{"model": "self-supervised audio encoder (BEST-RQ)", "dataset": "read English sentences (LibriTTS-R)", "train_examples": 15625, "n_mels": 40, "hop_length": 160, "input": "log_mel", "win_length": 512, "codebook_size": 1024, "mask_prob": 0.08, "arch": "mobilenet_v2", "norm": "groupnorm", "activation": "silu", "weight_standardization": false, "depths": [4, 4, 4], "kernel_size": 5, "stem": "single", "expansion": 4, "widths": [192, 288, 432], "init": "trunc_normal_002", "residual_init": "none", "optimizer": "soap", "beta2": 0.999, "lr": 0.0047, "beta1": 0.95, "shampoo_beta": 0.95, "eps": 1e-08, "precondition_frequency": 16, "max_precond_dim": 1536, "merge_dims": true, "one_sided": false, "adamw_lr_other_params": 0.00077, "steps": 6700, "batch_size": 64, "epochs": 27.4, "lr_schedule": "linear", "final_lr_fraction": 0, "warmup_steps": 330, "weight_decay": 0.1, "adamw_weight_decay_other_params": 0.01}
Rows from block 2 of a small self-supervised audio encoder (BEST-RQ), named by matrix and row number. Rows with one number belong to one channel. Each number is 128 + 32 x the weight over its row's rms, rounded and kept within 0 to 255. All counts start at 0.
After each channel's rows are labels from the 100 clips, of 14976, where the channel reaches its highest value: "strongest on" is what is common among them. Only what is clearly more common there than usual is listed. The data: read English sentences (LibriTTS-R).
# convs0: expand pointwise conv (model.blocks.2.convs.0.weight, 768x192x1), inputs 0-191
# convs1: depthwise width-5 conv (model.blocks.2.convs.1.weight, 768x1x5, trained with AdamW), a 5 kernel
# convs2: project pointwise conv (model.blocks.2.convs.2.weight, 192x768x1, transposed), outputs 0-191

convs0.222 [159 108 149  45 184  79 109 202 102 137 159 129 125  95 169 112 128 155 158 109 104 137 165 113 118 133  84 133 103  88 110 115 158 104 120 152  81 183 141  93 147 130 111 152 132  85  96 157  93  58  53 168 141  77  84 172 122 116 169 115 208 180 143 160 121  99 192 113 126  94 129 128  97 179 135 166 107 142 118 156 126 138 114 174 107 158 110 157 227 114 137 162 157  92 151 106 128 116  99 120 159 106 168 116  84 148  98 119 102 142 195  88 145 131 118 120 157 199 167 102 156  96 151 115 105 128 111 157 141 170 133 124 126 123 161 147  82 103 101 150 111  92 107 164 162 127 115 136 147 103 213 121 141 120 120  95  98  74 140 116 153 120 134  93 173 114 125  89 164  94 204 103  92 121 125 156 156 115  96  50 101 114 154 112 106  99 134 148 150 131 164 100]
convs1.222 [197 134 112 131 118]
convs2.222 [125 177 108 153 107 134 154 112 128  96 106 178 144 136 179 118  88  84 131  97  60 114 115 164  78  82 145 171 140  99 130 157 132 142 158 103 136 186 147  98 104 144 136 172  77 135  70 123 112 122 127 164  92 143 115 150  89  86  48 164 172 145 114 120 166 177 172 150  96 117 163 133 111  67 100 138 131 113  77 113 143 143  53 130 117 161 155 170 121 166 153 128 146 154 145 162 120 141 140 206 112 137 170  98 152 152  95 122 146 163 117 228 185 167 187 137 130 129 114  90 166  68 151  90  95 143 137 141 141 123 112 110 119 160 130 143 148 163 147 171  91 141  59 103 104 161  96 103  93 122 123 154 113 117 144 134 154 139 179 138 112 131 122 199 115 114 106  87 123 134 111 169 196 101 145 176 148 132 165  81 109  87  89 193 127  97  68  82 161 130 139 151]
strongest on: voice: female

convs0.555 [ 93 109 120 102 178 112 157 126  64 167 146 152 160 179  91  85  68  84 181 109  87 133 111 164  96 140 151 102  90 183 122 124 141 124 134 129 157  81 144 113 106 120 167 118 130 118 149 158 143  77  98 161 125 145 115  95  94 154 167 155  90 102 119 136 183 142 111  89 123 101  49 125 104 116  89  93 163  80  92  35 155 124  94 121  72 112 127 128 160 106 154 111 157  59  84 142 113 121 121 103 154 123 171 122 100  83 142 120 124 104 123 101 135  49 113  90 107 129 138 166  73  89 102 141  64 134 163  94 123 127 165 116 137 178 106 118  93 101 123  71 114 143 136 169  78 132  96 153 108 119  75 100 136  80 155 179 114 190 141 168  86  83 118  87 160 156 158 115 106  99 107 132 106 200  90 112  76 111 103 113 115 145 102 176 120  69 131 130 130 127 143  67]
convs1.555 [ 84  96  93 110 103]
convs2.555 [113  85  95  99  79 129 142 225 151 161 117 139 102  92  47  99 142 159 162 114 194 169 178  93 153 109 116  82 111 111  91 141 131 121 207 130 145 145 155 121 131 104 127 152 116 106 108 141 197 110 157 147 131 112 145 147 123 114  86 130 195 114 130  83 114 106 149 111  98 148 185 169 112 145 115 121 162 185 135 142 138 130 137 184 139 168 112 106 112 112  77  92 105 148 124 114  93 134  84 120  99  75 147 134 145 147 122 174 103 173 147 160 139  96 129 144 127 160 139 124  90 104 125 149 136 124 131 132 138 165  93 179 162 117 160  41 129  97  86  98 135 137 110 114  77 102 105 161 173 104 103 128  96 150  99 132 210  96 167  94 169 101 161 118 139 131 129 153 121  55 128 168 130  93 168  68  99 143 138 127 183 122 113 106 112 172 199 111 173  69 206 118]
strongest on: voice: male

convs0.170 [119  78 156  84 156 142 144 140  88 142 190  42 139 171 122 180 139 166 184 107 172 157  98  94  83  67 147  92 137 159  76 114 115 108 127 130  87  97 136  61 102 184  65 151 146 107  89 132  88  98 139 150 131  95 131 140  91 178 109 138  81 113 112 141 146 147 116 159 117 139 113 160 141 100 100 130 104  92 113 135 169 111 157 131 134 147 171  80  94  96 175 150 185 137  86  79  89 153 147 170  76 103 122 169  97 113 103 187  92 193 147  92  51 128 140 121 151 128 117 131  96 120 118 152 131 121 134  75 101 103 167  99 153 173 136 152 162  93 106 182 154 135 102 135 149 112  96 126 132 120 107 135 145 146 123 138 159 117 135  79 147 139 192 156 178 136 124 142 161  82  83 120  68 170 130  68 165 116 112 155  70 172 139 147 209 138 131 103 102 118 102 117]
convs1.170 [150  91 105  75 128]
convs2.170 [112  81  88 129 148 153  85 106 134 167 137  70  73 151 151 171 156 133 164 114 214 200  74 118 139  28 119  94 157 131 128 102  94 108 125 171 138 136 107 118 104 147  95 128 144 175 145 147 173 110 122 144 149 121  94 155 112 139 154  86 115 123 108 145 121 119  94 129  72 122 164 183 132 104  71 138 106 117  95 129 169 132  77  83 154 113 109 128 138 132 173 114 128 114 107 110 108  92 149 141  60 134  96 118 189  69 118 112 116 159 115 163  84 126 143  80  77 134 141 104 104 147 103 166 137 111  68  98 159 157 135  96 134 167 125  89 175  90 154 201 104 180 144 142 133 142 103  76 147 165  82 125 132 131 120  63 148  74 109 114 110 116 129 127 163 142 108 139 115  67 119  69 130 121 118  33 165  89  93 152 161 183  80  98 173 120 100 129 155 146 130 111]
strongest on: voice: female; the word "i"

convs0.37 [113  98  95 131 116 135  98 130 124 148 170 102 123 128 179 109 102  83 134 183 168 133 112 125 111 120 137 142 137 146 146 103  50 154 184 173 123 112 162 161 169 104  95 117  81  99 124 145 126  76 121 167 143  94 212  55 120 122 131 130 152 132 144 139 183 125 140 105 156 116 107 173 129 114 135 113 170 101 168  77 196 137 149 153  54 141 123  86 122 138 152  62 118 133 150 175 142 134 209  83 102 147 170 134 133 169 103 163 210 171 138 121 121 161 113 173 127 160 103 166  79 160 153 134 171 134  94  76 108 166  81 155 113 130 123 128 201 116 138 167 139 128 112 184 140 103 111 118 153 169 146 165 128  85  92 150 198 108  96 186 169 145 189 131 113 123 147  89 121 159 133 149 104 114 160  66 115 119 186 154 127 121  78 120 150  66 146  95 127 125 146 127]
convs1.37 [ 86 152 138  82 103]
convs2.37 [118 112 164 127 144 150 145 106 113  49  75 153 110  97 145 123 151 118 128 113 201 170 132 161 136  89 113 159  79  84 141  96  80 154 115 175  92 145 134  76 156 113 111 131 218 185 165 119  98  72 124  93 129 110 129  89 116  88 115 121 165 100 136 118 115 151 154 109 116 101 103 141 143  83  92  86 145 135 163 139 121 176 135  73 136 139 126 196 180 142 183 126  89 128 196 161 144 130 105 168  88 173 125  75 124 101 193  91 165 136 124 134 133 129 146  85 112  65  97 146 124 182 135 153 122 157  72 141  68 150  81 134 119 184 116 190 168  93 134 120 105 102 133 139 123 112  91 170 125 163  70 144  53 145 101 123 162  93  83 117 132 117 158 125  89 129  90 115 117 106 158 125 171 124 107  87 174 223  94 128 148 154 136 133 156 133 105 129 132 136 156 124]
strongest on: the word "i"

convs0.675 [144 116 184 126 155 134  90 131 176 123 149  98  95 160 141 216 150 157 112 131 143  63  79 180 141 141  77 124 167 176 137  83 148 200  78 145 160  92  70  88 112 164 164 126  84 161  92 148 109 103  98  94 144 118 165 199  67 117  70 193  92  86 156 177  94 153  82 118 123  82 120  60  74 127 136 130 150  92  96 164 107  96 144  82 200 116 155 144 131 138 122 112 112 114 122 110 112 179  93 130 184 126 138 107 120  83 104 134  67 171  71 119  95  86  87 119 102 136 127  99 120 159 150 152 126 139 143 141 149 143  75 144 150 135 106 156 135  89 100 186 143  97  78 108 132 171 135  93  87 111 117 118 130 162 107 132 192 108 111 123 116 116 140 164 119 136 142  92 124 119 172 102 116 146 178 175 119 192 142 113 161 149  98  99 114 128 120 122 115 111 120  85]
convs1.675 [161 173 152 128  90]
convs2.675 [109 144 175 138 109  60 125 105 137 154 147 150 104  72 158 115 119 117 149  86 117 158 108 139 150 157 130 151 154 163 117 174 103 115 139 196 120 150 135 197 179  86 105 138 103 156 144 120 114 148 155 156 183 156 109 152 140 138  66 151 170 124  95 119 137  60 107 139 147 180  79  83  96 145 139 124 127 179 167 144 103 108 134 132 147 193 191 116  68 109 157 182 143 120 174 112 144 110 146  64 183 112 136 151 142 154 155  88 155 142 153 155 104 147 101 109 135  99 101 106 135 146 169 121  91 162  99 142 211  87 150 149  77 114 127 107 127 147 155 125 168  36  94  99  76  98  90 121  88  90 163 138 133 123 131 169  63  87 194 127 126 117 101 135 106 126 136 146 131  90  78 188 113 153 132 132 132 119 104 157  79 132 201 120 108 204 139 163 133 140 174 140]
strongest on: the word "she"

convs0.211 [126  93 150  88  90 123  99 133 134 109 144 127 157  57 107  87 170 160 173 139 112 110 155 136 155  92  62 139  91 156 188 154 155 163 132 125  88 205  74  78 205  71 149 124 104 124 139 103  87 116 148 181 166  93 156 152 162 163 148 140  68 170 126 145 136  99  98 130 137  71 141 129  74 153  69 109  99 120 131 120 100 103 131 183 125 124 112 189 167 128 120 139 110 123 133 127 189 148  89 111  99 160 131 119 128 145  91 121 161 134 104  93 138  83 182  98 173 142 137 147 157  46  95 111 119 138 114 107 123 118 116 133  63 132 132 159 150  49 108 120  82  91  98 147 150  69 100 173 133  92 102 158  95 132 119 139 100 121 127 173 102 186 155 201 148 164 117 174 113 183 108  84 162 105  77 150 107 104 105 145 128 131 127 148 129 137 160  88 121 135 156 182]
convs1.211 [188  94 113 129 138]
convs2.211 [144  85 119 167 125 112 124 154 193 125 124 128 158 146 124  89  83 137  86 117 166  64 135 149  86 175 130 147 108 127 134 142 143 169 129  88 128 205 137  96 150  64 169 118 105 176 109 133 103  88 134 142 156 164 110 141 137 102  83  78 133 142 118 172 150 117 154 147  94 107 120 116 103 110 104  89 133 133 124  95  82 157 126 136 123 176 194  97 141  88 191  92 102 152  93 166 160  76 150 106 187 107  96 138 116 100  97  71 118 123 139 108 176 186 111 159 142 106  71 117 101 150 125 162 121 202 143 148 140 117 199 145 113 213 129 114  85  93 127 126  81  61  69 120 121  96 138 145  92 109  52 149 184 149 118 119 177 136 135 131 110 136 169 149  85  92 154 123 115 133 152 145 141 104 101 204 126  49  82 101  92 146 152 119 124  83 132 146 130 154 152  94]
strongest on: voice: female

convs0.608 [134 146 128 131 101 183 105 175 118 132 107 111 125  98 138 119 140  99 152 145  92 125 126 140 180 133 151 144  82 123 226 137 116  67 122 106  86 102 148 176 130 125 132  85 121  92 122 159 106 134 137 162 109 159  70 101 131 122 136 113 162 222 157 160 168  98 105  81 116 202 168 112 121 105 159 142 130 153 132 116 133  98 109  82 121 102 170 160 138 120 104 139  89 118 155 136 125  94 189 137 113 105 118 132  92  95 129 143  49  91 165  87 101 106  99  80 135 134 142  97 130 141 168 129 122 142 186 152 166 165  95  87 111  81 127  92 162 126 145 121 106 159 132 154 118 199 109 208 107 103 141  83  53 103 137 129  79 114 126 197 112 146  79 127 150 155 155  95 106 141 166  88 181 173 189 177 144 107 180 149 132 186 152  66 136 124  84 162 116 117 143  86]
convs1.608 [179 178 129 119 131]
convs2.608 [ 75 167 118 111 153 124 111  97 121 159 173 165 134 160  99 148 117 127 107 119  76 167 143 147 176 117 123  64 111 168 103  92  99 135  77 151 140 173 137 114 127 126 114 113 103 168 122 133 112 140 167  84 151 142  77 115 143 152  85 128  95 122 153 124  92 129 100  89 152  90  76  85 178 144 145  81 141 172 156 130  93 107  82  98 105 107 169 144 108 199 132 102 183 122 133 119 155 187 144 146  97 140  89 116 110 143 135 116 154 164 105 162 145 138 112 124  78 140 171 183 155 102 128 156 163  83 109 122  96 143  78 158 184 129  80 158  96 110 218  95  76 170 115 151 148 140 134 129  76 135 181 187 164  98 118 132 116 114 123 103 143 126 125 129 133 113 191 231  91 167 169 133  50 117  84 144 108 142 160  90 124  93 210 116 134 118 139 152 115 144  79  72]
strongest on: the word "be"

convs0.440 [141 181 143 139 111  83 155 171 155  89 128 121 160  97  97 120 117 156 141 104 121 177 121 105 132 128 107 144 133 136 170 100  97  95 150 197 141 165 154 184  98 147 111  76 182  89 109 127 121 125 196 132 105  54 107 151 152 118  87 144 117 131 133 150  59 168 157 124 129 129 142  87 120  86 110  79 136 114  67 142 146  65 113 144 135 111 164 163 135 135 155 130 211 164  56 112 110 137 108 124 132  80  94 146 128 158 158  96  80  90  78  99 229  74 117 158 131  99 162 134 100  89 133 142  89 166  89 125 103  94  89 169  80 163  60 151 113  99 162 148 107 113 175 128 100 100 157 128  80 149 150  97  96 115 183  84 188 123 122 104  71 133 143  77  84 144 110 132 144 165 106 161 162  96 109 185 103 172 134 118 134 132 127 133 114 155  94 143 144 130 164 149]
convs1.440 [ 91  98 115  92  90]
convs2.440 [116 115 118 135 164 115 173 121 120 145 121  79 119 147 126 154 160 169 144  55 130 100 127  99 117  30 137  93 177 119  93 104 103  97 158 162 114 117 114 110 105 109 120 105  82 165 151 104 125 137 120 115 121 125 135 133 143 188 156 137 135 156 164 153 105 194 111 133  50  95 134 112 149 164 142 107 130 126  30 152 148  54 187 161 147 135 108 191 124  80 159 158 133 107 167 147 158  85 126 132 149 111 176  61 150 155  83  84 138 111  91 181 149 114 122  88  85 118 130 202 151 104 150  86 156 158  86 177 113 155  84 158  99 126 119 132  87 173 129 113  93 149 203  89  84 168 123 122 126 141 132 124 126 107 139 107 194 150 146 134 141 148 103 166  92 140  89 115 167 134  86 178 111 101 117 129  88 121 179  88 101 146 138 199 133  54 112 142 131 151 149 133]
strongest on: voice: male

convs0.766 [145 154 133 167 118 135 165  90 197  56 169 149 152 130 147  74 138 113 102 145 138 109 146 109 105 109 143 157 138 143 156 115 125  75 142 115 199 174 156 138 100 133  47 130 147 125 105 156 152 123 159 140 164 157  91 130 136 162 177 212  70 184 119  77  93 155 130 131 154  86  81 132  94 107 146 114 103 100 103 104 127 118 157 152 139 134  62 143 118 120 177  80 175 100 114 119  96 122 134 165 114  46 180 151 136  68 129 114 159  99 127 127 144 166 175 114 131 163 143 133 106 135  98 179 183 135 131 109  84 183 111 101 150 155 121 124 104 161 118 186 126 124 113 108 116  77 173 197 182 187 169 112 145  56 163 153 160 137 132 156 115  85  97 124 156  97 135 148 130  95  74 140 103 133 104  56 123 130 108 133 167 158 188 148 132 144 119 114 184 124 143 110]
convs1.766 [178 112 129 132  80]
convs2.766 [136 164 146 167 152 168 177 125 108 100 132 159 134  72 110 127  44  67 169 195 130 114 122 106 146 127  62  58 218 164 106 176 136 154 164 144  73  53  91 109 154 119 155 101 137 149  89 177  38 146 136 144 158 152 102  47 129 112 127 122 183 123 103  77 125 131 106  94 144 126 135 113 146 137 141  98 128 168 153 158 128 119 152 130 140 133 133 122 130 175 119 153 132 134 159  71 131 106 140 134 197 107 141 154  84 114 119 111 123 188  79  72 113 143 116 120  82 148 101 163 125 111  98  82 141 123 177 136  89 162  94 142 151  77 136  55 188 142 161 104 127 114 148 141 114 115 153 131 155 144  81  69 104 126 121  75 131 143 148 117 123  69 119 130 125  87 155 180 127 101 138 136 126 171 100 159 141  95 109 146  80 163 172 114 142 106 141 161 148 122 161 160]
strongest on: voice: female

convs0.269 [142  93  71 117 168 170 117 145 141  94 153 149 194  62 126 141 114 166 149 146 114 139 148 154 112 181 146  84 116 179 100 103  90 115  76 131 115  77 150 103 154  97 121 132 159 176 125 136 141 107  86 143  78 105 166 122 138 126 151 111  94 166  89 142 146 103 124 117 133 139 100  80 112 106  99  82 100  86 121  98 163 212 116 188  74 161  84 138 114 114 130 145 100 140 139 109 108 161  85 145  77 128 120 128  73 136  58 152 182 186 166 166  80 151 132 193 139 105 119 127 125 187  91 100 147  95  84 122 101  97 155 127 156 112 118 148 122 175 106  99 187  94 125 138 156 131 149 161  74 149 130 130 152 132  98 107 131 128 165 141 128  43 127 148 130 118 146 111  95  84  71  96 144 102  86  87 176 155  56 138 157 137  85 159 131 100 170  99 101 162  75  69]
convs1.269 [ 84  93 140 160 156]
convs2.269 [100 156  79  83 139 123 146  75  91  51 153 161 109 180 112 169 132 106 108 144 149 156 103 170  91 173  95 178 143 156 168 109 112  53  96 117 164  88 123 167 144  94 178 157 130 192 132 151 153  91 119 166 114 144 136  59 157 125 119 132 100  91  82 107 109 152 104 137  35  65 200 141  73 123 153 137  90 131  96 133 126 101 175  81 126 128  99 207 165 139 123 169 170 207 177 136 108 108 121  96 170 125  48 135  77 152 151 156 170  76 134  59 113 162 118 141 104 159 102 135 115 119 144 125 148 106 105 109  75 131 118 122 187 132 133 132 146 127 144 162 129 111 124 132 123  85 138 174 146  98 130 142 101  97  77 107 140 106 161 142 112  89 102  92 154 124 153 151 163 124 175 129 117 107 119 136 120 114  94 179 136 112 134  97 146 101 174 149 130 126  84 122]
strongest on: the word "you"

convs0.228 [164 138 100 168 130  95 122 129 176 158 146 143  75 148 108 146  82 180 150  83 135  92  63 139 105 157 131 108 152 126 154 171 150 112  88 188 158  52 143 125 136 177 183 155 110 123 180  82 144 146 115 102 107 140 108 187 127 121 157 101 190 120 109 137 129 131 137  92  79  78  78 120 100 138 115  81 182 108 139 102 109 145 137 102 154 128 153 101 152 151  98 169 134  86 153 101 198 132 126 199 137  77 132  78 113 117 154 158 126 129 207 126  62  92 170  54  84 174 143 172 121  82 121 100 138  86 109 148 134 174 103  92 134 116 114 142 147 139 100 107 201 143  85 180 141  84 176 143 113 131 150 172 122 107 109  80 155 116 123 137 145 134  94 184 131  79 129 144 157 170 172  90 121 118 124 101 164 169 136 102 185 112  92 117 118 166 172 128 137 126 167 109]
convs1.228 [ 87 105 135 178 110]
convs2.228 [136 137  82  88 162 167 170 108 151 100 152 105 106  91 135  90 104 169 168 159  94 184 152 104 128  86  96 154  91 110 177 148 158 100 135 147 183  26 112 120 139 100 128 162 115 155 113 165 157 137 148 100  96 106  88  88 139 161 194  70 172 129 172 140 122 191 180 153 138 149 146  82 125  84 172  61 172 130 154 202  90 129  93 141 101 159 146 121 121 143 149  93 142 133 133  55 159 162  65 114 146 119 165 136 156 120 159 139 113 173 141 151 162  98 142 156  63 133  97  90 115 152 130 166 181 113 151 153 136 101  74 128 161 160  95 126  72 145 122 113 137 115  83 122 107 134  87 102 136 133 186 109 200 124 126  97 125 108 155 111 148 104 137 127 162  65 136  92 166 136  83 128 107 144 185 132 151 157 175 154 153  95 110 176 106 139 156  97 174 115 111 103]
strongest on: the word "was"

convs0.396 [167 140 114 113 103 180 101 177 127 142 156 153 132 161 100 139 116 143 168 188 148 183  81  92 113 118 141  83  99 157  93 118 110 158 121 181  90 116 176 113 143 131 104 104 109 130 106  94 115  52 130  92 167  69 119 162 100 109 136 107 158 116 157 227 131 122 105 142 145 117  55  90 156  72 151 174 103 124 125 159  99 166 115 101 164 149 133 139  87 149 131  79 129 149  98 162 115  83 151 189  88 101 138 130  90 155  84 130 158 110 142 130 119 111 109  89 140  47 101 136 142 108 142 194 138 104  93 123 171 129  91 124 150 164 118 138  91 155 126 127 141 150 174  88 171  94  71 121 161 194 145 136 126  75 135  36  94  87 115  95 117  88 126 132 103 143 126 169  93 125  71 169  87 149 202 127 120 112 126 161 147 148 110 144 181  98 103 118  88 137  88 100]
convs1.396 [ 89 100  80 111 113]
convs2.396 [190 120 161  87 118 163 120 123 115 122 137 207 149 136 125 102  87 189 152 140 183 133 116 175 172  99 155  82 120  48  44  83 114 158  88 143 133 140 124 128 122 130  73 134 136 144 104 210 126  65 120 202 177 100  75 193 144 123  80 106 140 188 129 132 135 161 149 128  98  88 158 105  80 142 132 145 136 140 136 108 132 157 154 130 162 116  87 123 146 164 112 133 118 103  95 112  66 116 140  96 141  92 135 137  99 137  98  94 110  76  79 144 153 102  81 104 148 139 109 122 142 183 141  88 117 154  64 182 149 106  95 127 117 140 134  73 108 163 198 137 155 134 157  59 103 168  75 154 123 181 132 106 133 127 122 146 120 136 138 101 131  82 106 106  89 124 134 149 166 139 140 121  83 110 158 141 142 133 135 205 100 169 183  89 132 136 102 165 111 105 156  98]
strongest on: voice: male

convs0.339 [165 130  50 203 165 139 125 125  88 117 174 116 142 194 125  89 122 113 109 105  83 195 128 146 142 127 138 213 138  72 109 143 143 108 165 140 120 136 156  11 142  70 143 138 113 205 106 160 140 154 186 145 101  64 164 108 172 142 139 199 142 154  61 118 119 171  71 141 156 115 101  89 148 135 130  92 119 123 111 182  83 133 180 109 194  86  86  91 112 129 131 132 153 119 130 121 137 115 106 133 116  87 100 138 119 136 113 144 133 128 152 133 141 138  95  91 125 169 175 156 145 167 118  66  80 126  91 132 113 162 158  79  85 100 128 166 130 145 110 113  76 120  72 155 103 135 120 114  76 128  89  98 121  91 134 163 128 127 121  98 156 126 104 140 163 109 103 182 134 124 154 153 182 171 128 170  91 174  78 119 125 126 144 134 140 137 157 128 143 120 155 157]
convs1.339 [186 155 146 117 105]
convs2.339 [151 111 152 114 104 209  75 139 148 143 112  94 113 143 150 139  92 150 146 154 134 105  93  92 119 122 180 124  96 143 118 133 131 130 137  89 146 114  50 200 139  32 172 172 102  45 130 168  99 111  83 118  73 120 111  88 103 111 133 117 152 147 137 113 123 121 115 115 136 137 129 159 152 150 115 142 150 142 152 114 152  78  99 143 152 128 142 119 146 135 170 177 123 137 100 178 166 134 139 113 103 146 166  54  88  60 138 191  92  99  95 142 122 142 141 139 109 131 163  99 208  98  82 128 171 103  77 161  98 175 103 146  53 184 119 111 175 150 123 110 188 137 112 118 123 149  85 159 113 133 152 126 136 126 192 144 142 166 157 182  88 116 117  38  94 154 184 120  98  91 127 208 129 116  81 109 129 124 102 131 131 114 126 176 132 131 118 131 131 168 137 111]
strongest on: the word "was"

convs0.314 [155 106 154 182 178 115 115 164 163 118 148 183 188 121 129  94 132 176 147  99 113 142 114 120 131 129 205  98 116 141 107 162 125 142  94 115 128 101  93 126 136 164 176 110 102 149 164 108 105 104 154 112 124 110 138 244  97 109 152 108 147 107  90 179  70 166  83 177 107 116 102 148 130 114  97  91  92  83 135 177  91 126  78 137 126  93 138 116 137 177 132 145 147 149 150 134 136 112 124 148 178 136 134 134 102 131 103 134 148 121 102  99  78 113 135 102 187 110  90 107 161 143  71 112  82  67 129 124  75 150  65 115 111 108 126 111 118 151 128  99 183 136 148 160 139 130  79 141 178  62 126 142  43  83  64 168 182 170  72 109 147 148 130 176 133 121 141  80 139 156 177 150 170 139 114 174 126 152  99 126 135 139 125  85 118 202  85 139  67 101 148 140]
convs1.314 [110 176 113 163 160]
convs2.314 [109  95 172  94  93 114 101 114 158 136 114  79 118 178 190 162 169 129 104  90 127 151 177 100 119 170 153 150 119 191 143 180 125 134 153 207  77 117  91 133 121 142 106 153 135 144 139 164 109 150 158 120 154 128 119 169  80 141 159 171  65  92 137 100 179 123 134  92 103 147 147 174 142 122 180 138  64 136 102  85 116 120 140  92 136 159 183 132  96 117 127 130 133 125 117 102 109 128 101 134  77 147 145 131 165 143 101 108 129 107 152 174 174 103 143 137  96 115 169 122 111  93 116 153 141 149 124 118 171  31  83  86 138 134 131 129 200 126  97  94 124 157  60  95 147 197  64 133 114  85  53 130 105 171 102 103 186 112 138 173  53 104 110 146 122  78  89 152 125 154 111 113 189 124 135 146 132  93 188 159 116 207 138 147  89 118 119 122 107 135 113 139]
strongest on: voice: female