{
  "codebook_size": 1024,
  "expansion": 4,
  "batch_size": 64
}
Rows from block 9 of a small self-supervised audio encoder (BEST-RQ), named by matrix and row number. Rows with one number belong to one channel. Each number is 500 + 50 x the weight over its row's rms, rounded and kept within 0 to 999. All counts start at 0. Numbers have three digits each. After the name is the row's rms in percent of the matrix's.
Before each channel's rows are labels from the 100 clips, of 14976, where the channel reaches its highest value: "top examples" is what is common among them. Only what is clearly more common there than usual is listed. The data: read English sentences (LibriTTS-R).
# convs0: expand pointwise conv (model.blocks.9.convs.0.weight, 1728x432x1), inputs 216-323
# convs2: project pointwise conv (model.blocks.9.convs.2.weight, 432x1728x1, transposed), outputs 216-323

top examples: voice: male
convs0.292 043:470441546532458442574534525446510533457481554470493468542441504448481567513444546551504419546505428495486566613448541437561520525527456443430460499524445525482512559517439465512504529506536575440488467498521471513513600505476504530546501491581417521456538508404430571493453458538538460467447558474459456453529500499551531535
convs2.292 046:535588484449432486457520478576556464524547533577502473536455598552562482466471469485604539510445489421545569579377477489459595545534528506528528501424509517420484476535463546471564467547585524459468349482456483447551585588616560514535484646562492527518575498519520529559401574445510517568412441477525507447524432471517522400

top examples: voice: male
convs0.589 049:458501574517548474579436488394498469465545494555412522413555483480466522463559633568551543466469508525485511487571532498595567532596516543502571534576551453533510474484536566479500525522458618456494548460440599507555531551493462519461570451521534494562418492488588563599510470559565481566570476408507463442514553525551461453
convs2.589 079:508569543462485474510521539518489469690438512539411434533609474538527522529557346445497562572547586456552555527523515563599462504511528512497540521544404468480589516565512509568476456524491577438680483536470609555594475503463373434461445392530460307533394512457494621538406498458576448520548496440460590433475426454529584455

top examples: voice: female
convs0.194 128:502572496560482407483415531495492531512534509521603467445430529401532442522479516576547515534584531496467493479516484487457517506523432492559529497480500428567455478484447497514451550487521578487444506481434445569578522521498513378547459488520441472444551534600444592523470593509437494481456496531567564543567418475437515519
convs2.194 130:479446542508502623615567497550568545549452569529547518521486473494551500453464491600431481465552382456569523450541463470547510494562498489495542468505643550552497507426495532627439400606444443443457552502502441513525529480453439489546497474526523496479527481408390562453559457514470508518528384574539494460501475504425421485

top examples: voice: female
convs0.623 057:509448535585545522524441521490491471508481447447531511477485548642555523500535553523454566427464465488483509374441519555517537451433481516434460490516553482522455456422591513516576495456535382524573416446471572564412503473459485514415503518474516505474562509575495540513468548464435460496507399461458484456532565586597476440
convs2.623 040:559483553524457427451548554509495429576525575617441474514523440526676510533544443458467523527490490485520549513553423449510537530512449467448487495403469411505522504503544533562529441560561420414679444574492476560543510613516459479495514557506498475501471394515499550515433565477631533517530533494477489475499450475454541611

top examples: voice: female
convs0.518 033:455430469599453539525496453573509523480541428419487568501479464542465562550475589542456520519482504494500494489482482360429518408416531417502442515483513471549497464420489455431428557455416453526483416415478507503493501502437460482547523521505421610468529606521491507436513450494485491481446512554516494571501458486496503544
convs2.518 032:565544454555482509506496562554506387536512517567543436537592481508494519584566474514461566507609554531500513445527483503421591447521514530479513498544472512513489497553482505495543530531522511505603529533552555584564451487376462483465512457460506443519532541464491503537516538505462474486448587580590579534429478389571606596

top examples: voice: female
convs0.296 033:483450470464513503542535520432517532403605486483571574486595472577506496482531621413439603448458529520466529453541489576533559513557522509498490520492552407541510446487534564575403514492486455439480464431498548574534561549410516522449512449566505548508525506501534609437581534500450439507545490485518472430419584589499541484
convs2.296 032:478589484492456506495541561492485414485526476559438505543490540590557431495450452525561533551420516427478565543469458489431566539480567435545575521440513473484438479521499502517527493535503506593497433437427555432497590536449552458476496595598402546508590542485527566550432573481481515531465503487557496432458415434522544508

top examples: voice: female
convs0.565 137:548357545541444477501440409461497556597472403511465470532465474578505573436518421471551423468489556451471464461505457527587476581447502501504493484550467473460503490489420473485478506492441508493511509465527423448503537458432484482500497542537478384475511536484624527532467470473534431443520505444502492620433513490530534453
convs2.565 127:457538597494515519522584534511500505506565533489545443495578529435463450473406609500471552531399486427432491554500465528518558389515489504474490573503420552515555470501471558694494456440460482571474463452325556389473414447526467507556545480546548471512522456492478489320539419507402476481497387425475457416402489425537500554

top examples: voice: female
convs0.724 034:533542486638489528537514393503481546572561560462554476456509434484478495530575530521459481404474551510447509486499489458394606383616574452487407550456510517467537465491510425505513590435487447530534494449517476538467518500572493480510519548531426568534529555460481605418511471560411502576488527461540442564522343446501534500
convs2.724 033:539371452502441531495489375461495399481508476501518530555533552443538483537581418556500498540529536507507575500589533451442466508512488526536428501459399533467525510401492542512578510469470498491559439523531612591519593542424476440457469563429506462526583541461529545498494468589433606510474561409472550561498456463470461557

top examples: voice: female
convs0.386 130:505584449449437448557513586480423543522482589524528379502566458469487556524464517376499451504493519534388541539485460481594417472474473493493531457465565456437495565403433472452566529495477463489537476482516548503556428491488429508519480524466450527546448533552489553486455583525554473464508505532474539513419531482487505535
convs2.386 123:568489573472429466536475531499628492515416479530479565475428575497502505569524569470456478499503403446522537517495512537582455506522494590460528455523517416509500378443502498520513443508543512383496533478524486572451540500477474519495558532425519525551492534519438568580461627526534550546427446433488510406472493523546439455

top examples: voice: male
convs0.714 055:507443581568519429586458506401492451565517477514410491514596548450467493458558572477477527470490449516443538513531470552570506506534490493495572542570542496542462515504520545454456555573482578424482583502475540488536562520415451523484530410561533440560470452521590562544469458552541553491514483411523419438549493461565407513
convs2.714 114:498567539473475478511494487537499475697436507543422423532639469548540530497576370449502570560539564453529542530533513536589450491509536524513572515532395460489612512575502529558484423540483598411686474565484576550595520501462353430460459389517459303574387496466497612546424491468593449509577502438431562426498447450491563441